{
  "model": "image denoising model",
  "dataset": "retinal OCT scans (Kermany 2017)",
  "train_examples": 98430,
  "task": "denoising",
  "loss": "mse",
  "noise_std": 0.6,
  "arch": "unet",
  "activation": "gelu",
  "widths": [64, 128, 256],
  "blocks_per_level": 2,
  "optimizer": "adamw",
  "eps": 1e-06,
  "batch_size": 128,
  "epochs": 24.2,
  "warmup_steps": 3720
}
Rows from block 7 of a small image denoising model, named by matrix and row number. Each number is 200 + 30 x the weight over its row's rms, rounded and kept within 0 to 999. All counts start at 0. After the name is the row's rms in percent of the matrix's.
Before each channel's rows are labels from the 100 images, of 14976, where the channel reaches its highest value: "strongest on" is what is common among them. Only what is clearly more common there than usual is listed. The data: retinal OCT scans (Kermany 2017). In brackets: how many of the 100, against the usual share in percent.
# conv: 3x3 conv (model.decb.0.1.conv.weight, 128x128x3x3, standardized in use, each kernel summed), inputs 0-127

strongest on: finding: choroidal neovascularization (66 vs 29.4); finding: diabetic macular edema (32 vs 11.7)
conv.114,092,204,158,127,279,236,242,211,245,193,202,228,263,225,179,219,170,205,211,251,178,159,192,298,178,155,193,221,182,213,161,216,194,195,114,185,221,218,187,192,213,250,187,211,162,175,176,189,203,253,216,191,216,223,189,198,254,194,251,216,213,225,219,209,165,186,211,199,193,173,204,199,248,185,165,134,222,197,213,176,242,145,183,164,196,197,212,208,272,201,217,221,183,168,225,157,197,176,232,198,215,176,162,160,212,199,205,214,207,172,205,255,221,193,178,239,217,212,179,188,234,181,211,227,203,184,211,207,215

strongest on: finding: choroidal neovascularization (61 vs 29.4); finding: diabetic macular edema (30 vs 11.7)
conv.87,090,186,231,197,193,212,202,234,183,214,210,229,229,144,200,187,232,237,189,190,188,202,210,234,180,227,203,146,156,212,253,228,206,198,211,232,173,174,233,169,157,206,249,233,197,243,210,204,227,198,185,171,215,233,211,186,149,184,225,246,193,219,239,159,150,216,187,181,197,237,230,150,226,125,229,205,220,219,180,209,166,141,191,210,204,257,211,205,218,190,227,168,178,158,180,166,184,212,198,206,175,210,210,217,234,76,221,186,200,186,216,199,210,227,220,183,213,256,156,173,228,132,246,222,202,206,155,206,235

strongest on: finding: choroidal neovascularization (78 vs 29.4)
conv.51,072,242,189,178,259,231,172,159,244,207,185,183,231,232,187,210,213,221,228,207,179,205,211,238,205,201,132,229,195,230,210,227,193,156,158,197,194,193,200,229,224,235,216,185,250,192,195,267,217,245,196,221,222,191,199,188,200,199,212,138,172,215,156,231,162,156,229,186,235,178,125,253,229,268,176,181,211,230,167,145,229,209,262,201,178,186,176,229,263,209,235,197,204,225,223,212,217,199,214,235,163,175,199,191,191,124,218,234,172,238,152,216,222,201,208,215,189,211,162,180,165,161,199,248,184,170,219,197,206

strongest on: finding: choroidal neovascularization (74 vs 29.4)
conv.42,084,197,129,212,232,201,153,197,233,169,238,143,223,253,193,170,233,243,236,252,225,197,184,224,170,192,217,215,253,213,214,174,235,237,235,234,177,186,206,203,227,197,221,170,215,134,198,229,185,225,172,178,205,241,193,164,186,200,216,196,209,209,205,184,205,252,205,233,192,211,199,232,203,248,194,219,211,191,251,228,215,212,106,177,194,133,177,192,235,199,193,157,243,197,212,222,213,230,213,215,184,208,213,140,149,166,231,193,251,198,173,198,227,176,218,244,188,197,129,191,170,199,173,232,203,137,202,192,166

strongest on: finding: choroidal neovascularization (71 vs 29.4)
conv.80,091,192,197,197,209,196,179,177,213,220,212,232,171,213,222,221,249,308,224,191,130,169,133,196,188,224,225,178,196,177,168,203,186,183,224,184,242,206,242,209,203,186,215,221,218,174,182,212,173,196,197,218,196,207,200,225,170,199,208,207,176,188,218,228,209,139,225,157,252,264,218,203,197,159,221,181,226,200,224,165,182,202,211,168,219,190,139,182,199,206,170,152,202,176,165,220,221,236,208,220,208,204,223,170,199,131,240,189,211,135,216,202,300,231,190,191,141,215,259,237,207,189,184,202,176,177,180,151,164

strongest on: finding: choroidal neovascularization (87 vs 29.4)
conv.52,106,216,225,190,309,223,211,181,226,218,165,186,238,222,172,194,178,182,221,169,166,196,190,269,210,216,205,219,179,161,125,233,192,220,190,209,200,184,226,164,193,176,186,161,180,190,233,172,224,307,187,203,249,218,190,203,190,233,240,181,234,215,195,198,177,173,203,187,212,199,190,230,227,218,169,202,205,144,218,213,221,205,192,157,184,200,212,198,307,179,193,170,192,193,200,213,205,194,236,225,195,195,141,203,176,199,207,154,186,189,177,224,209,164,189,217,206,286,133,216,185,199,197,241,193,236,206,200,218

strongest on: finding: choroidal neovascularization (74 vs 29.4)
conv.16,104,170,118,166,283,196,202,208,229,234,171,196,250,206,207,196,195,199,219,205,208,180,209,245,228,143,151,194,200,159,223,230,205,189,138,214,200,191,245,214,193,216,201,159,194,197,206,213,222,270,165,204,230,212,141,181,218,229,220,158,205,224,208,292,180,183,207,204,210,184,181,214,150,250,158,167,176,201,229,226,212,171,212,126,217,205,231,175,284,211,197,192,197,195,181,240,233,201,204,217,227,220,179,183,217,172,192,216,192,192,204,251,140,203,234,200,177,237,199,195,183,214,207,180,171,187,211,180,148

strongest on: finding: choroidal neovascularization (90 vs 29.4)
conv.53,106,215,172,203,157,215,212,246,176,218,266,151,144,215,217,219,230,193,188,208,232,196,279,157,183,174,203,217,177,245,181,192,173,203,230,163,224,211,223,216,211,211,209,160,204,191,171,222,192,157,178,195,151,235,208,196,235,218,220,222,177,184,184,242,205,187,164,180,151,177,199,214,180,250,173,144,176,181,200,191,243,223,275,233,162,215,131,206,155,165,230,168,172,225,211,262,197,203,171,215,204,199,216,251,210,155,169,211,222,204,180,188,229,178,184,186,207,159,198,203,122,253,227,163,198,230,243,195,198

strongest on: finding: choroidal neovascularization (81 vs 29.4)
conv.122,093,199,213,213,239,208,219,188,205,220,184,196,231,183,230,193,192,167,171,227,188,149,188,273,199,153,223,181,166,242,167,214,209,199,193,187,209,184,190,194,220,196,157,182,114,152,203,186,245,237,196,193,228,142,217,220,183,212,183,199,240,160,238,194,158,179,233,147,239,205,225,202,293,204,210,103,194,246,227,206,198,239,198,201,183,212,223,215,251,208,172,212,197,180,197,214,223,175,242,216,240,208,219,198,173,147,214,170,225,176,168,199,247,182,193,212,140,256,220,190,201,190,140,197,203,220,193,244,209

strongest on: finding: normal (88 vs 51.6)
conv.5,078,252,153,228,224,204,162,265,225,259,203,250,208,184,182,220,181,217,170,207,220,227,214,213,118,200,203,197,206,220,202,150,144,165,224,199,219,252,138,216,219,225,212,192,167,195,227,242,166,213,174,207,193,234,161,139,223,202,217,195,195,200,200,184,164,212,159,249,193,248,262,203,245,203,184,190,228,165,241,227,194,244,202,230,213,216,248,99,234,164,175,184,172,203,193,211,193,235,218,160,195,224,187,195,185,230,202,192,180,225,178,219,227,181,186,226,218,189,220,180,164,198,207,156,196,162,251,207,216

strongest on: finding: choroidal neovascularization (86 vs 29.4)
conv.13,111,203,190,176,265,196,190,188,241,154,245,139,252,196,146,237,199,241,198,293,152,164,232,251,202,172,201,227,174,165,148,236,191,214,180,202,226,212,228,148,201,231,166,210,167,161,215,207,218,245,203,207,180,205,211,217,191,234,215,194,204,222,185,210,161,179,188,171,170,173,212,220,191,220,134,149,208,176,197,259,191,213,230,150,156,200,207,165,251,200,215,158,200,216,222,215,210,250,246,192,217,187,134,213,204,184,196,174,211,164,196,241,202,189,228,243,178,218,185,159,180,227,209,203,146,210,189,197,217

strongest on: finding: normal (79 vs 51.6)
conv.30,121,194,161,216,300,192,226,199,252,237,216,211,244,216,173,225,151,198,166,213,205,200,224,295,205,217,179,203,190,224,220,213,195,198,187,199,218,196,232,210,202,218,207,207,238,212,174,201,221,261,215,139,228,203,230,200,188,228,209,175,186,201,211,200,200,231,235,211,225,215,236,217,242,199,183,240,174,191,218,280,207,179,138,190,148,180,241,208,289,180,203,199,195,196,228,216,186,219,232,218,194,202,184,171,177,167,145,193,200,223,181,118,201,228,222,230,185,247,183,173,193,183,264,234,190,177,222,191,224

strongest on: finding: normal (85 vs 51.6)
conv.77,112,216,202,215,251,192,209,203,240,213,148,217,214,234,183,220,152,177,190,227,195,196,173,215,216,232,205,225,205,180,222,211,171,201,190,194,235,191,190,193,161,152,189,212,105,195,202,210,205,269,210,223,211,159,184,208,238,181,183,183,225,180,165,185,150,221,185,192,237,185,239,229,220,240,215,231,196,192,275,264,210,229,153,201,228,218,233,220,253,219,217,191,199,204,201,200,219,154,194,175,193,216,181,205,157,274,220,171,212,213,255,201,171,211,165,176,178,199,119,245,200,213,101,193,199,209,235,211,176

strongest on: finding: normal (88 vs 51.6)
conv.97,093,186,198,159,240,222,203,218,279,202,175,103,252,221,229,235,214,219,147,217,173,185,194,240,219,214,251,188,174,195,243,194,200,200,202,190,202,200,223,224,209,207,209,193,156,227,195,229,200,226,200,178,179,214,201,189,228,207,190,197,128,177,198,202,222,232,173,138,231,210,225,166,206,190,190,206,171,228,228,234,227,181,166,213,117,224,227,195,263,228,201,145,247,206,236,212,181,231,149,220,222,232,180,173,166,173,202,214,194,205,184,223,263,191,162,272,184,230,215,200,148,192,168,249,184,210,187,186,201

strongest on: finding: choroidal neovascularization (66 vs 29.4); finding: diabetic macular edema (32 vs 11.7)
conv.73,094,216,233,208,260,211,213,189,212,202,189,189,200,154,209,198,202,162,142,282,163,193,257,230,211,171,185,208,128,214,191,204,221,182,208,208,229,180,185,173,233,226,167,207,206,208,211,201,207,245,172,215,174,173,198,222,212,140,197,289,206,241,217,242,233,245,217,210,178,137,266,211,236,147,184,150,189,224,198,243,226,221,197,161,185,211,193,201,257,228,210,182,180,170,254,222,227,217,246,172,210,196,204,193,156,197,201,171,177,189,191,194,190,246,193,211,187,199,210,187,181,260,174,176,214,167,187,143,248

strongest on: finding: choroidal neovascularization (91 vs 29.4)
conv.41,108,209,214,219,299,214,216,195,268,216,180,209,239,213,135,216,229,167,220,214,228,184,278,302,206,232,238,208,167,150,227,187,215,198,226,183,199,208,221,210,189,187,163,223,217,185,160,214,159,281,200,227,219,194,204,198,217,216,237,222,183,223,224,222,203,205,219,172,216,208,219,209,233,201,157,231,220,208,237,274,213,189,186,228,193,215,215,183,275,187,201,143,187,209,205,181,225,138,222,216,219,209,161,208,168,203,213,223,189,217,173,207,185,202,192,210,186,227,154,215,174,222,183,252,164,167,185,197,208