Weights of a small image denoising model: 18600 steps.
Rows from block 6 of a small image denoising model, named by matrix and row number. Each number is 50 + 10 x the weight over its row's rms, rounded and kept within 0 to 99. All counts start at 0.
After each channel's rows are labels from the 100 images, of 14976, where the channel reaches its highest value: "top examples" is what is common among them; "patch colour" is the nearest of a few named colours to the mean colour under the peak. Only what is clearly more common there than usual is listed. The data: retinal OCT scans (Kermany 2017). In brackets: how many of the 100, against the usual share in percent.
# conv: 3x3 conv (model.decb.0.0.conv.weight, 128x256x3x3, standardized in use, each kernel summed), inputs 128-255

conv.100:34 59 56 54 52 50 60 37 36 60 59 48 50 51 37 48 51 58 61 45 54 75 59 68 51 41 52 54 50 58 43 35 67 37 56 50 47 54 48 55 53 59 50 44 38 34 56 47 52 69 43 47 50 61 50 73 41 62 32 77 34 50 41 56 64 66 36 59 45 66 49 48 47 38 58 62 61 49 41 67 65 46 47 45 41 46 35 41 56 53 55 73 32 48 54 53 50 62 48 62 45 58 41 45 45 29 42 39 43 44 50 43 39 53 51 58 54 62 70 60 48 47 51 49 64 48 44 40
top examples: finding: diabetic macular edema (28 vs 11.7)
patch colour: grey (93 vs 37.6)

conv.90:48 44 38 47 59 50 24 50 41 42 51 43 46 52 56 56 48 42 49 41 35 45 40 49 33 42 48 40 53 49 49 43 37 46 48 55 51 61 47 53 42 53 53 40 32 49 45 47 43 35 25 49 34 49 57 52 37 49 32 23 46 47 45 51 52 56 43 55 48 64 48 45 55 51 49 47 44 53 47 50 50 48 40 56 63 43 27 47 39 65 37 40 61 44 43 45 51 52 41 48 44 49 50 54 45 28 59 47 44 40 63 58 44 34 49 42 49 29 54 44 45 59 52 64 47 46 45 48
top examples: finding: normal (80 vs 51.6)
patch colour: grey (98 vs 37.6)

conv.94:45 42 63 75 43 53 42 47 51 57 47 59 65 54 61 53 44 52 55 24 69 47 58 46 52 69 56 43 58 58 54 57 35 58 57 56 48 57 49 59 36 69 53 50 46 45 41 45 62 50 55 28 55 61 43 42 56 55 58 57 54 51 39 54 45 60 48 48 39 62 64 53 47 60 63 36 48 47 50 42 50 66 65 65 66 35 38 42 68 55 47 59 69 51 60 62 52 28 63 50 59 79 29 53 53 39 62 42 50 52 33 52 49 45 48 59 52 53 51 45 53 52 39 56 50 63 24 32
top examples: finding: choroidal neovascularization (66 vs 29.4)
patch colour: grey (70 vs 37.6)

conv.61:51 53 59 47 60 40 57 55 61 45 57 55 39 48 56 40 49 35 59 17 62 51 52 41 47 56 50 49 48 51 21 59 52 45 49 47 48 48 46 37 42 40 41 24 53 23 54 48 45 54 46 51 36 47 52 47 45 69 40 51 56 34 62 57 29 26 59 49 55 45 60 52 35 46 43 51 51 28 52 57 70 60 51 49 48 56 53 50 68 55 44 56 49 61 58 62 53 40 48 39 41 58 43 62 53 48 50 50 66 19 44 54 66 47 44 48 39 29 40 55 57 48 50 39 57 64 55 55
top examples: finding: drusen (59 vs 7.4)
patch colour: grey (97 vs 37.6)

conv.1:56 42 49 22 38 53 43 52 50 67 60 56 56 48 46 51 61 41 37 50 38 46 39 33 45 37 29 47 45 49 58 48 52 49 46 54 44 46 50 43 50 44 50 52 41 59 58 51 49 54 61 54 48 38 43 57 47 37 50 48 59 51 51 51 51 42 53 49 38 55 45 35 54 36 44 59 43 66 55 53 25 38 49 47 47 55 44 41 34 36 29 44 49 51 41 48 47 54 49 45 42 36 64 50 54 41 50 40 45 37 57 46 34 38 71 41 41 34 53 46 55 59 49 51 34 33 46 57
top examples: finding: normal (82 vs 51.6)
patch colour: grey (72 vs 37.6)

conv.116:50 54 49 30 48 44 47 65 32 42 54 28 50 41 43 67 52 46 32 68 44 41 39 38 41 47 49 45 55 47 48 57 39 45 58 61 56 26 58 29 52 44 37 55 40 46 53 56 43 48 51 59 54 32 47 55 53 45 55 59 55 55 53 29 57 44 45 29 51 36 59 51 50 53 47 57 31 45 55 52 48 39 58 30 44 58 71 46 40 35 52 43 60 49 63 49 33 49 55 45 54 46 64 54 52 34 45 31 41 56 46 61 52 52 22 46 44 38 52 52 42 66 60 49 34 57 63 65
top examples: finding: choroidal neovascularization (85 vs 29.4)
patch colour: grey (82 vs 37.6)

conv.113:46 61 58 53 59 46 61 46 55 59 52 71 57 46 48 46 43 57 42 54 50 58 43 55 49 59 30 52 41 49 55 62 65 54 46 46 25 66 42 41 35 62 65 45 60 53 41 46 56 55 24 48 58 51 38 55 41 47 55 49 45 53 57 52 56 45 33 26 43 31 45 33 51 53 43 47 46 50 22 40 66 55 56 63 49 45 31 49 60 58 39 66 38 60 56 51 50 66 47 43 42 35 50 44 44 47 29 54 49 46 49 54 54 71 47 62 42 60 43 64 67 60 55 63 45 63 61 38
top examples: finding: drusen (39 vs 7.4)
patch colour: grey (86 vs 37.6)

conv.88:52 50 43 56 52 46 56 58 52 29 39 50 45 54 48 66 40 42 44 47 45 60 36 56 73 54 43 54 62 50 49 51 47 45 44 64 48 52 49 38 56 41 41 70 42 45 47 53 52 44 34 41 54 43 35 72 51 48 35 54 55 37 49 62 43 49 50 42 54 45 63 71 67 51 64 43 50 50 60 57 48 65 61 40 46 55 70 45 56 74 49 60 57 27 56 53 33 35 45 55 37 54 56 59 50 47 53 44 38 72 32 65 51 55 44 49 60 58 44 55 48 50 51 53 45 50 26 40
top examples: finding: choroidal neovascularization (67 vs 29.4)
patch colour: grey (71 vs 37.6)

conv.122:65 36 43 39 43 42 54 41 59 40 53 36 39 49 55 60 42 62 46 58 33 52 32 37 46 27 51 45 53 51 52 50 43 50 39 49 39 39 52 48 52 35 40 49 47 43 45 63 59 40 59 52 50 50 33 36 43 54 57 41 45 33 53 57 39 55 47 37 47 35 38 48 60 55 59 47 45 60 38 47 49 50 40 51 50 42 60 65 51 57 70 46 44 48 46 46 42 38 51 42 52 49 37 65 51 50 55 45 62 46 60 55 51 44 47 44 53 51 42 43 40 48 54 55 54 42 43 54
top examples: finding: choroidal neovascularization (79 vs 29.4)
patch colour: grey (80 vs 37.6)

conv.71:36 58 37 41 34 48 45 44 45 40 44 25 44 48 21 42 41 49 35 44 52 38 41 39 46 44 53 51 39 52 49 52 37 54 44 34 48 46 39 62 52 55 36 51 53 40 45 55 46 34 58 58 47 42 28 34 57 35 40 40 49 39 46 58 56 51 48 47 49 46 53 38 51 46 53 35 66 69 61 71 48 51 44 42 58 35 57 48 30 48 54 36 53 56 41 45 66 62 49 50 64 51 55 51 59 31 64 60 59 62 68 42 30 50 51 53 52 61 35 43 50 42 64 39 41 51 57 56
top examples: finding: drusen (35 vs 7.4)
patch colour: grey (89 vs 37.6)

conv.83:52 45 54 36 35 34 41 42 46 51 50 32 41 53 45 24 42 43 32 40 52 56 39 43 58 49 41 46 47 42 45 49 45 46 49 56 48 33 53 55 56 28 21 55 47 43 39 44 51 38 44 51 54 49 37 64 50 46 49 43 53 56 38 50 51 56 41 56 48 25 55 52 51 48 56 40 58 55 48 41 52 52 48 41 45 46 47 49 52 39 46 49 47 51 53 55 54 54 47 52 58 50 48 47 36 25 42 45 47 27 44 48 52 47 38 47 49 57 59 62 53 53 53 50 48 57 57 43
top examples: finding: normal (94 vs 51.6)
patch colour: grey (97 vs 37.6)

conv.31:65 34 63 45 40 64 49 39 36 52 55 55 50 57 49 51 46 27 61 39 29 55 37 46 60 46 25 46 47 45 54 55 64 52 24 45 49 51 44 52 51 35 59 53 41 34 48 49 60 51 52 55 37 27 53 48 43 29 55 59 56 40 47 52 42 49 60 50 55 36 46 52 53 26 45 40 53 51 54 32 42 55 59 60 57 50 44 55 59 55 34 47 40 47 40 49 45 54 37 51 61 16 61 39 45 47 58 54 42 51 49 53 49 38 66 46 54 55 45 51 52 51 57 46 29 61 46 47
top examples: finding: normal (98 vs 51.6)
patch colour: grey (99 vs 37.6)

conv.96:49 49 19 39 52 48 59 37 44 54 47 49 54 57 40 62 38 50 54 44 53 43 42 46 61 36 41 57 46 42 44 46 58 34 43 52 49 52 41 52 42 46 47 32 59 28 33 35 66 35 53 58 56 57 47 55 39 36 40 48 56 38 50 57 44 53 52 29 42 61 59 43 54 48 42 43 62 50 57 69 52 34 44 50 45 45 40 51 48 58 32 38 44 44 53 58 65 70 45 51 49 30 53 57 53 21 51 38 57 27 56 48 38 48 48 44 50 52 32 74 51 69 56 44 41 34 74 58
top examples: finding: choroidal neovascularization (71 vs 29.4)
patch colour: grey (96 vs 37.6)

conv.52:41 47 60 48 60 51 62 47 40 43 48 53 47 50 65 55 45 49 52 58 51 65 31 53 52 37 53 47 44 53 59 54 43 50 53 48 51 51 60 54 47 00 70 61 35 54 47 52 60 52 53 58 41 66 55 51 55 49 52 51 49 37 46 46 22 57 58 49 60 36 52 54 53 54 55 58 57 62 42 55 54 54 46 45 45 51 46 29 55 59 45 47 58 48 53 57 45 52 48 51 37 63 49 54 42 53 67 48 47 00 46 46 52 60 47 51 54 52 61 57 53 52 59 63 41 59 64 60
top examples: finding: diabetic macular edema (28 vs 11.7)
patch colour: grey (71 vs 37.6)

conv.89:24 32 44 46 49 74 40 26 41 55 34 40 49 43 47 31 43 40 46 49 41 41 44 52 47 49 50 46 22 61 51 33 43 42 38 37 67 38 44 51 44 48 47 44 36 51 45 28 38 47 71 43 40 42 58 52 50 42 48 46 39 44 30 38 66 48 71 54 52 54 48 50 50 39 50 51 49 53 60 49 55 51 49 56 54 54 41 65 40 39 31 44 60 30 46 50 54 52 49 38 43 55 40 49 48 44 54 51 53 64 53 54 46 30 46 44 62 39 37 47 47 59 64 31 37 58 61 69
top examples: finding: normal (94 vs 51.6)
patch colour: grey (98 vs 37.6)

conv.114:55 35 55 30 58 41 62 28 57 44 56 42 65 44 56 58 39 47 52 52 34 58 31 50 56 44 45 49 51 55 51 38 62 49 51 56 49 36 56 56 51 21 44 45 50 52 38 44 62 40 52 59 48 36 61 38 53 43 46 52 44 56 54 54 56 50 46 54 49 23 35 38 52 37 44 58 58 43 51 54 45 50 55 45 48 39 52 47 54 50 28 46 54 27 51 52 59 60 54 55 55 39 41 47 45 28 53 43 42 43 58 45 53 54 46 54 54 72 27 55 49 64 52 63 36 32 62 50
top examples: finding: normal (100 vs 51.6)
patch colour: grey (99 vs 37.6)

conv.65:42 38 51 34 43 40 57 62 64 47 40 55 46 44 61 51 35 59 45 49 34 34 36 25 59 41 43 51 71 41 54 32 44 54 21 59 41 30 50 40 33 61 32 59 57 48 52 56 64 29 42 49 45 44 43 49 43 55 48 44 55 45 44 56 64 52 50 59 54 47 41 43 65 59 45 49 44 59 40 46 47 47 40 48 28 40 57 47 50 46 48 33 70 40 47 52 44 43 49 36 42 50 49 71 41 39 56 57 68 36 49 56 45 46 50 48 51 46 34 38 61 51 38 46 57 38 47 53
top examples: finding: choroidal neovascularization (79 vs 29.4)
patch colour: grey (93 vs 37.6)

conv.97:46 56 45 27 40 55 55 60 46 35 38 45 45 47 60 57 34 42 44 35 38 58 35 31 52 35 54 58 38 43 45 53 43 44 39 48 44 40 69 47 24 57 30 62 51 29 58 53 59 40 63 40 54 45 43 41 48 41 47 51 41 54 42 50 43 41 43 33 60 41 55 27 54 37 58 37 50 54 52 36 42 52 52 35 24 54 68 66 59 42 56 53 45 45 59 28 50 31 60 41 59 53 45 62 62 61 46 57 53 49 76 52 37 60 45 44 57 56 23 29 49 34 57 52 54 39 61 59
top examples: finding: diabetic macular edema (42 vs 11.7)
patch colour: black (95 vs 62.1)

conv.54:56 25 35 35 39 19 49 61 63 23 53 41 43 48 60 38 54 33 50 48 45 50 41 32 43 33 42 47 47 43 49 38 48 55 20 38 39 42 61 77 44 46 39 45 50 45 35 52 60 39 76 57 52 41 28 46 47 43 44 36 60 46 44 69 38 31 51 58 57 43 45 46 57 45 58 49 59 62 70 56 24 48 17 42 60 44 44 59 52 45 45 40 47 47 45 47 43 54 59 56 47 37 43 58 41 59 55 74 54 46 54 32 50 49 69 45 43 44 41 53 47 56 44 47 38 49 47 51
top examples: finding: normal (93 vs 51.6)
patch colour: grey (97 vs 37.6)

conv.18:40 43 47 42 57 60 47 34 42 28 47 45 28 45 61 62 37 34 44 50 50 60 33 44 62 33 49 48 53 34 40 59 50 35 54 56 55 57 65 45 45 17 56 47 50 47 51 51 47 58 56 47 54 29 45 56 41 51 44 63 57 31 47 64 55 52 56 31 62 24 66 68 61 41 54 34 42 54 58 52 49 69 47 54 30 58 49 63 53 62 61 60 41 13 57 41 37 27 49 52 47 52 49 51 44 33 61 40 39 53 58 65 38 50 53 57 67 54 47 38 45 43 56 64 47 41 60 65
top examples: finding: choroidal neovascularization (73 vs 29.4)
patch colour: grey (82 vs 37.6)

conv.86:42 59 52 62 51 46 57 44 39 43 41 35 60 31 44 44 49 71 19 49 60 32 35 37 51 56 50 51 33 35 41 46 26 51 69 41 59 35 57 61 42 47 40 35 42 58 52 47 46 48 41 55 45 61 34 37 53 54 43 40 33 53 46 40 47 47 53 47 55 38 38 49 42 64 57 48 51 54 32 61 58 45 38 33 34 41 52 44 43 63 67 32 55 48 52 57 57 41 68 54 49 63 36 56 49 48 67 26 54 44 58 34 37 30 21 54 62 53 48 43 33 47 38 53 50 54 48 62
top examples: finding: normal (99 vs 51.6)
patch colour: grey (100 vs 37.6)

conv.105:45 44 53 60 42 50 52 51 51 51 38 43 66 47 40 47 34 47 67 50 37 52 50 41 57 47 36 54 39 50 43 49 40 36 40 44 47 43 47 49 38 32 42 42 51 44 40 47 65 50 60 61 58 56 49 64 56 54 38 70 44 42 60 57 30 43 45 32 42 52 57 39 49 41 37 39 49 44 40 59 52 30 56 50 45 49 53 43 51 37 27 42 37 72 61 62 43 46 54 51 53 39 51 49 61 54 45 51 52 25 50 64 39 64 41 51 64 53 47 51 51 41 49 41 43 56 58 54
top examples: finding: drusen (51 vs 7.4)
patch colour: grey (97 vs 37.6)

conv.112:40 29 47 30 46 47 54 63 39 46 39 47 41 62 55 63 32 33 43 63 42 39 39 49 56 32 37 48 44 36 51 45 55 50 38 54 45 41 54 42 50 21 60 57 38 49 45 49 61 45 55 48 68 48 44 57 60 39 39 47 52 59 44 48 50 49 76 47 51 47 43 48 71 45 45 43 47 51 45 59 59 51 45 26 40 42 58 37 68 49 35 65 57 39 63 49 53 46 52 64 39 48 61 52 49 33 45 51 61 58 44 40 41 48 44 48 64 50 35 69 45 49 50 48 43 41 56 43
top examples: finding: diabetic macular edema (30 vs 11.7)
patch colour: grey (90 vs 37.6)

conv.2:56 50 46 46 48 45 45 45 61 65 48 59 56 56 49 27 52 42 41 37 46 39 58 31 37 63 50 48 26 57 48 44 58 51 50 47 46 38 52 57 50 51 57 44 49 44 45 51 45 44 55 42 30 41 42 46 48 41 47 64 50 40 47 40 50 39 52 39 48 43 49 39 30 48 41 45 39 59 53 48 57 60 52 47 64 52 53 42 47 41 52 28 42 69 43 48 48 46 43 42 44 49 40 48 55 56 45 50 51 62 48 41 57 55 57 40 47 21 59 52 44 54 50 37 39 60 51 53
top examples: finding: normal (94 vs 51.6)
patch colour: grey (74 vs 37.6)

conv.66:38 50 49 45 51 47 43 36 56 26 53 65 64 57 59 51 16 61 50 53 40 54 30 46 31 60 45 45 47 55 41 30 55 35 61 42 44 56 57 54 36 58 49 32 33 53 34 41 49 47 51 40 44 11 65 47 51 54 39 62 40 47 36 63 54 49 59 41 56 24 40 50 44 35 59 50 42 37 48 44 51 45 51 71 43 47 44 37 48 56 34 51 50 35 54 51 34 32 41 43 44 43 53 46 36 46 39 53 32 57 47 47 52 50 51 51 69 47 11 40 63 51 56 44 46 67 52 49
top examples: finding: normal (93 vs 51.6)
patch colour: grey (87 vs 37.6)

conv.76:39 60 16 48 41 46 52 38 66 60 41 35 37 50 43 43 55 41 49 31 57 37 42 35 49 46 46 48 51 48 51 41 48 45 41 57 50 47 61 52 26 50 35 39 66 58 53 48 50 51 43 48 52 60 43 49 34 54 40 35 56 52 61 48 55 50 51 28 37 47 48 60 45 57 57 42 53 58 48 54 51 41 49 40 52 49 47 51 59 58 17 35 62 58 43 62 52 51 49 39 42 47 57 52 57 50 50 45 58 70 44 54 44 37 28 40 60 58 36 49 36 47 53 46 63 13 48 55
top examples: finding: normal (78 vs 51.6)
patch colour: grey (97 vs 37.6)

conv.72:49 56 60 51 50 47 49 61 48 53 41 61 62 60 44 35 62 40 50 63 42 54 49 60 57 52 52 55 48 58 37 56 45 56 56 48 40 54 43 45 51 47 57 53 60 66 44 46 38 54 44 57 42 50 49 57 48 57 52 41 48 50 57 55 62 69 39 51 46 49 40 52 54 47 54 48 39 63 42 33 33 50 63 55 60 53 53 42 30 45 34 15 49 57 20 49 46 71 48 61 45 57 46 32 40 53 40 57 15 49 44 65 33 58 51 59 48 54 45 59 64 52 53 60 40 54 42 48
top examples: finding: drusen (30 vs 7.4)
patch colour: grey (99 vs 37.6)

conv.109:45 50 43 64 26 53 35 41 38 51 32 41 40 45 45 49 42 51 37 52 47 44 29 38 42 38 51 43 36 57 47 57 53 51 38 50 56 55 54 49 52 22 58 42 23 47 48 49 44 51 40 36 48 41 55 57 57 42 51 43 45 50 54 43 55 51 35 49 58 37 40 51 44 63 52 59 62 40 47 43 56 41 45 27 54 57 46 62 56 30 42 48 55 39 43 47 44 54 50 54 61 49 50 49 52 30 51 52 44 42 56 52 44 48 59 38 42 32 55 47 47 45 62 50 50 59 65 43
top examples: finding: normal (78 vs 51.6)
patch colour: grey (63 vs 37.6)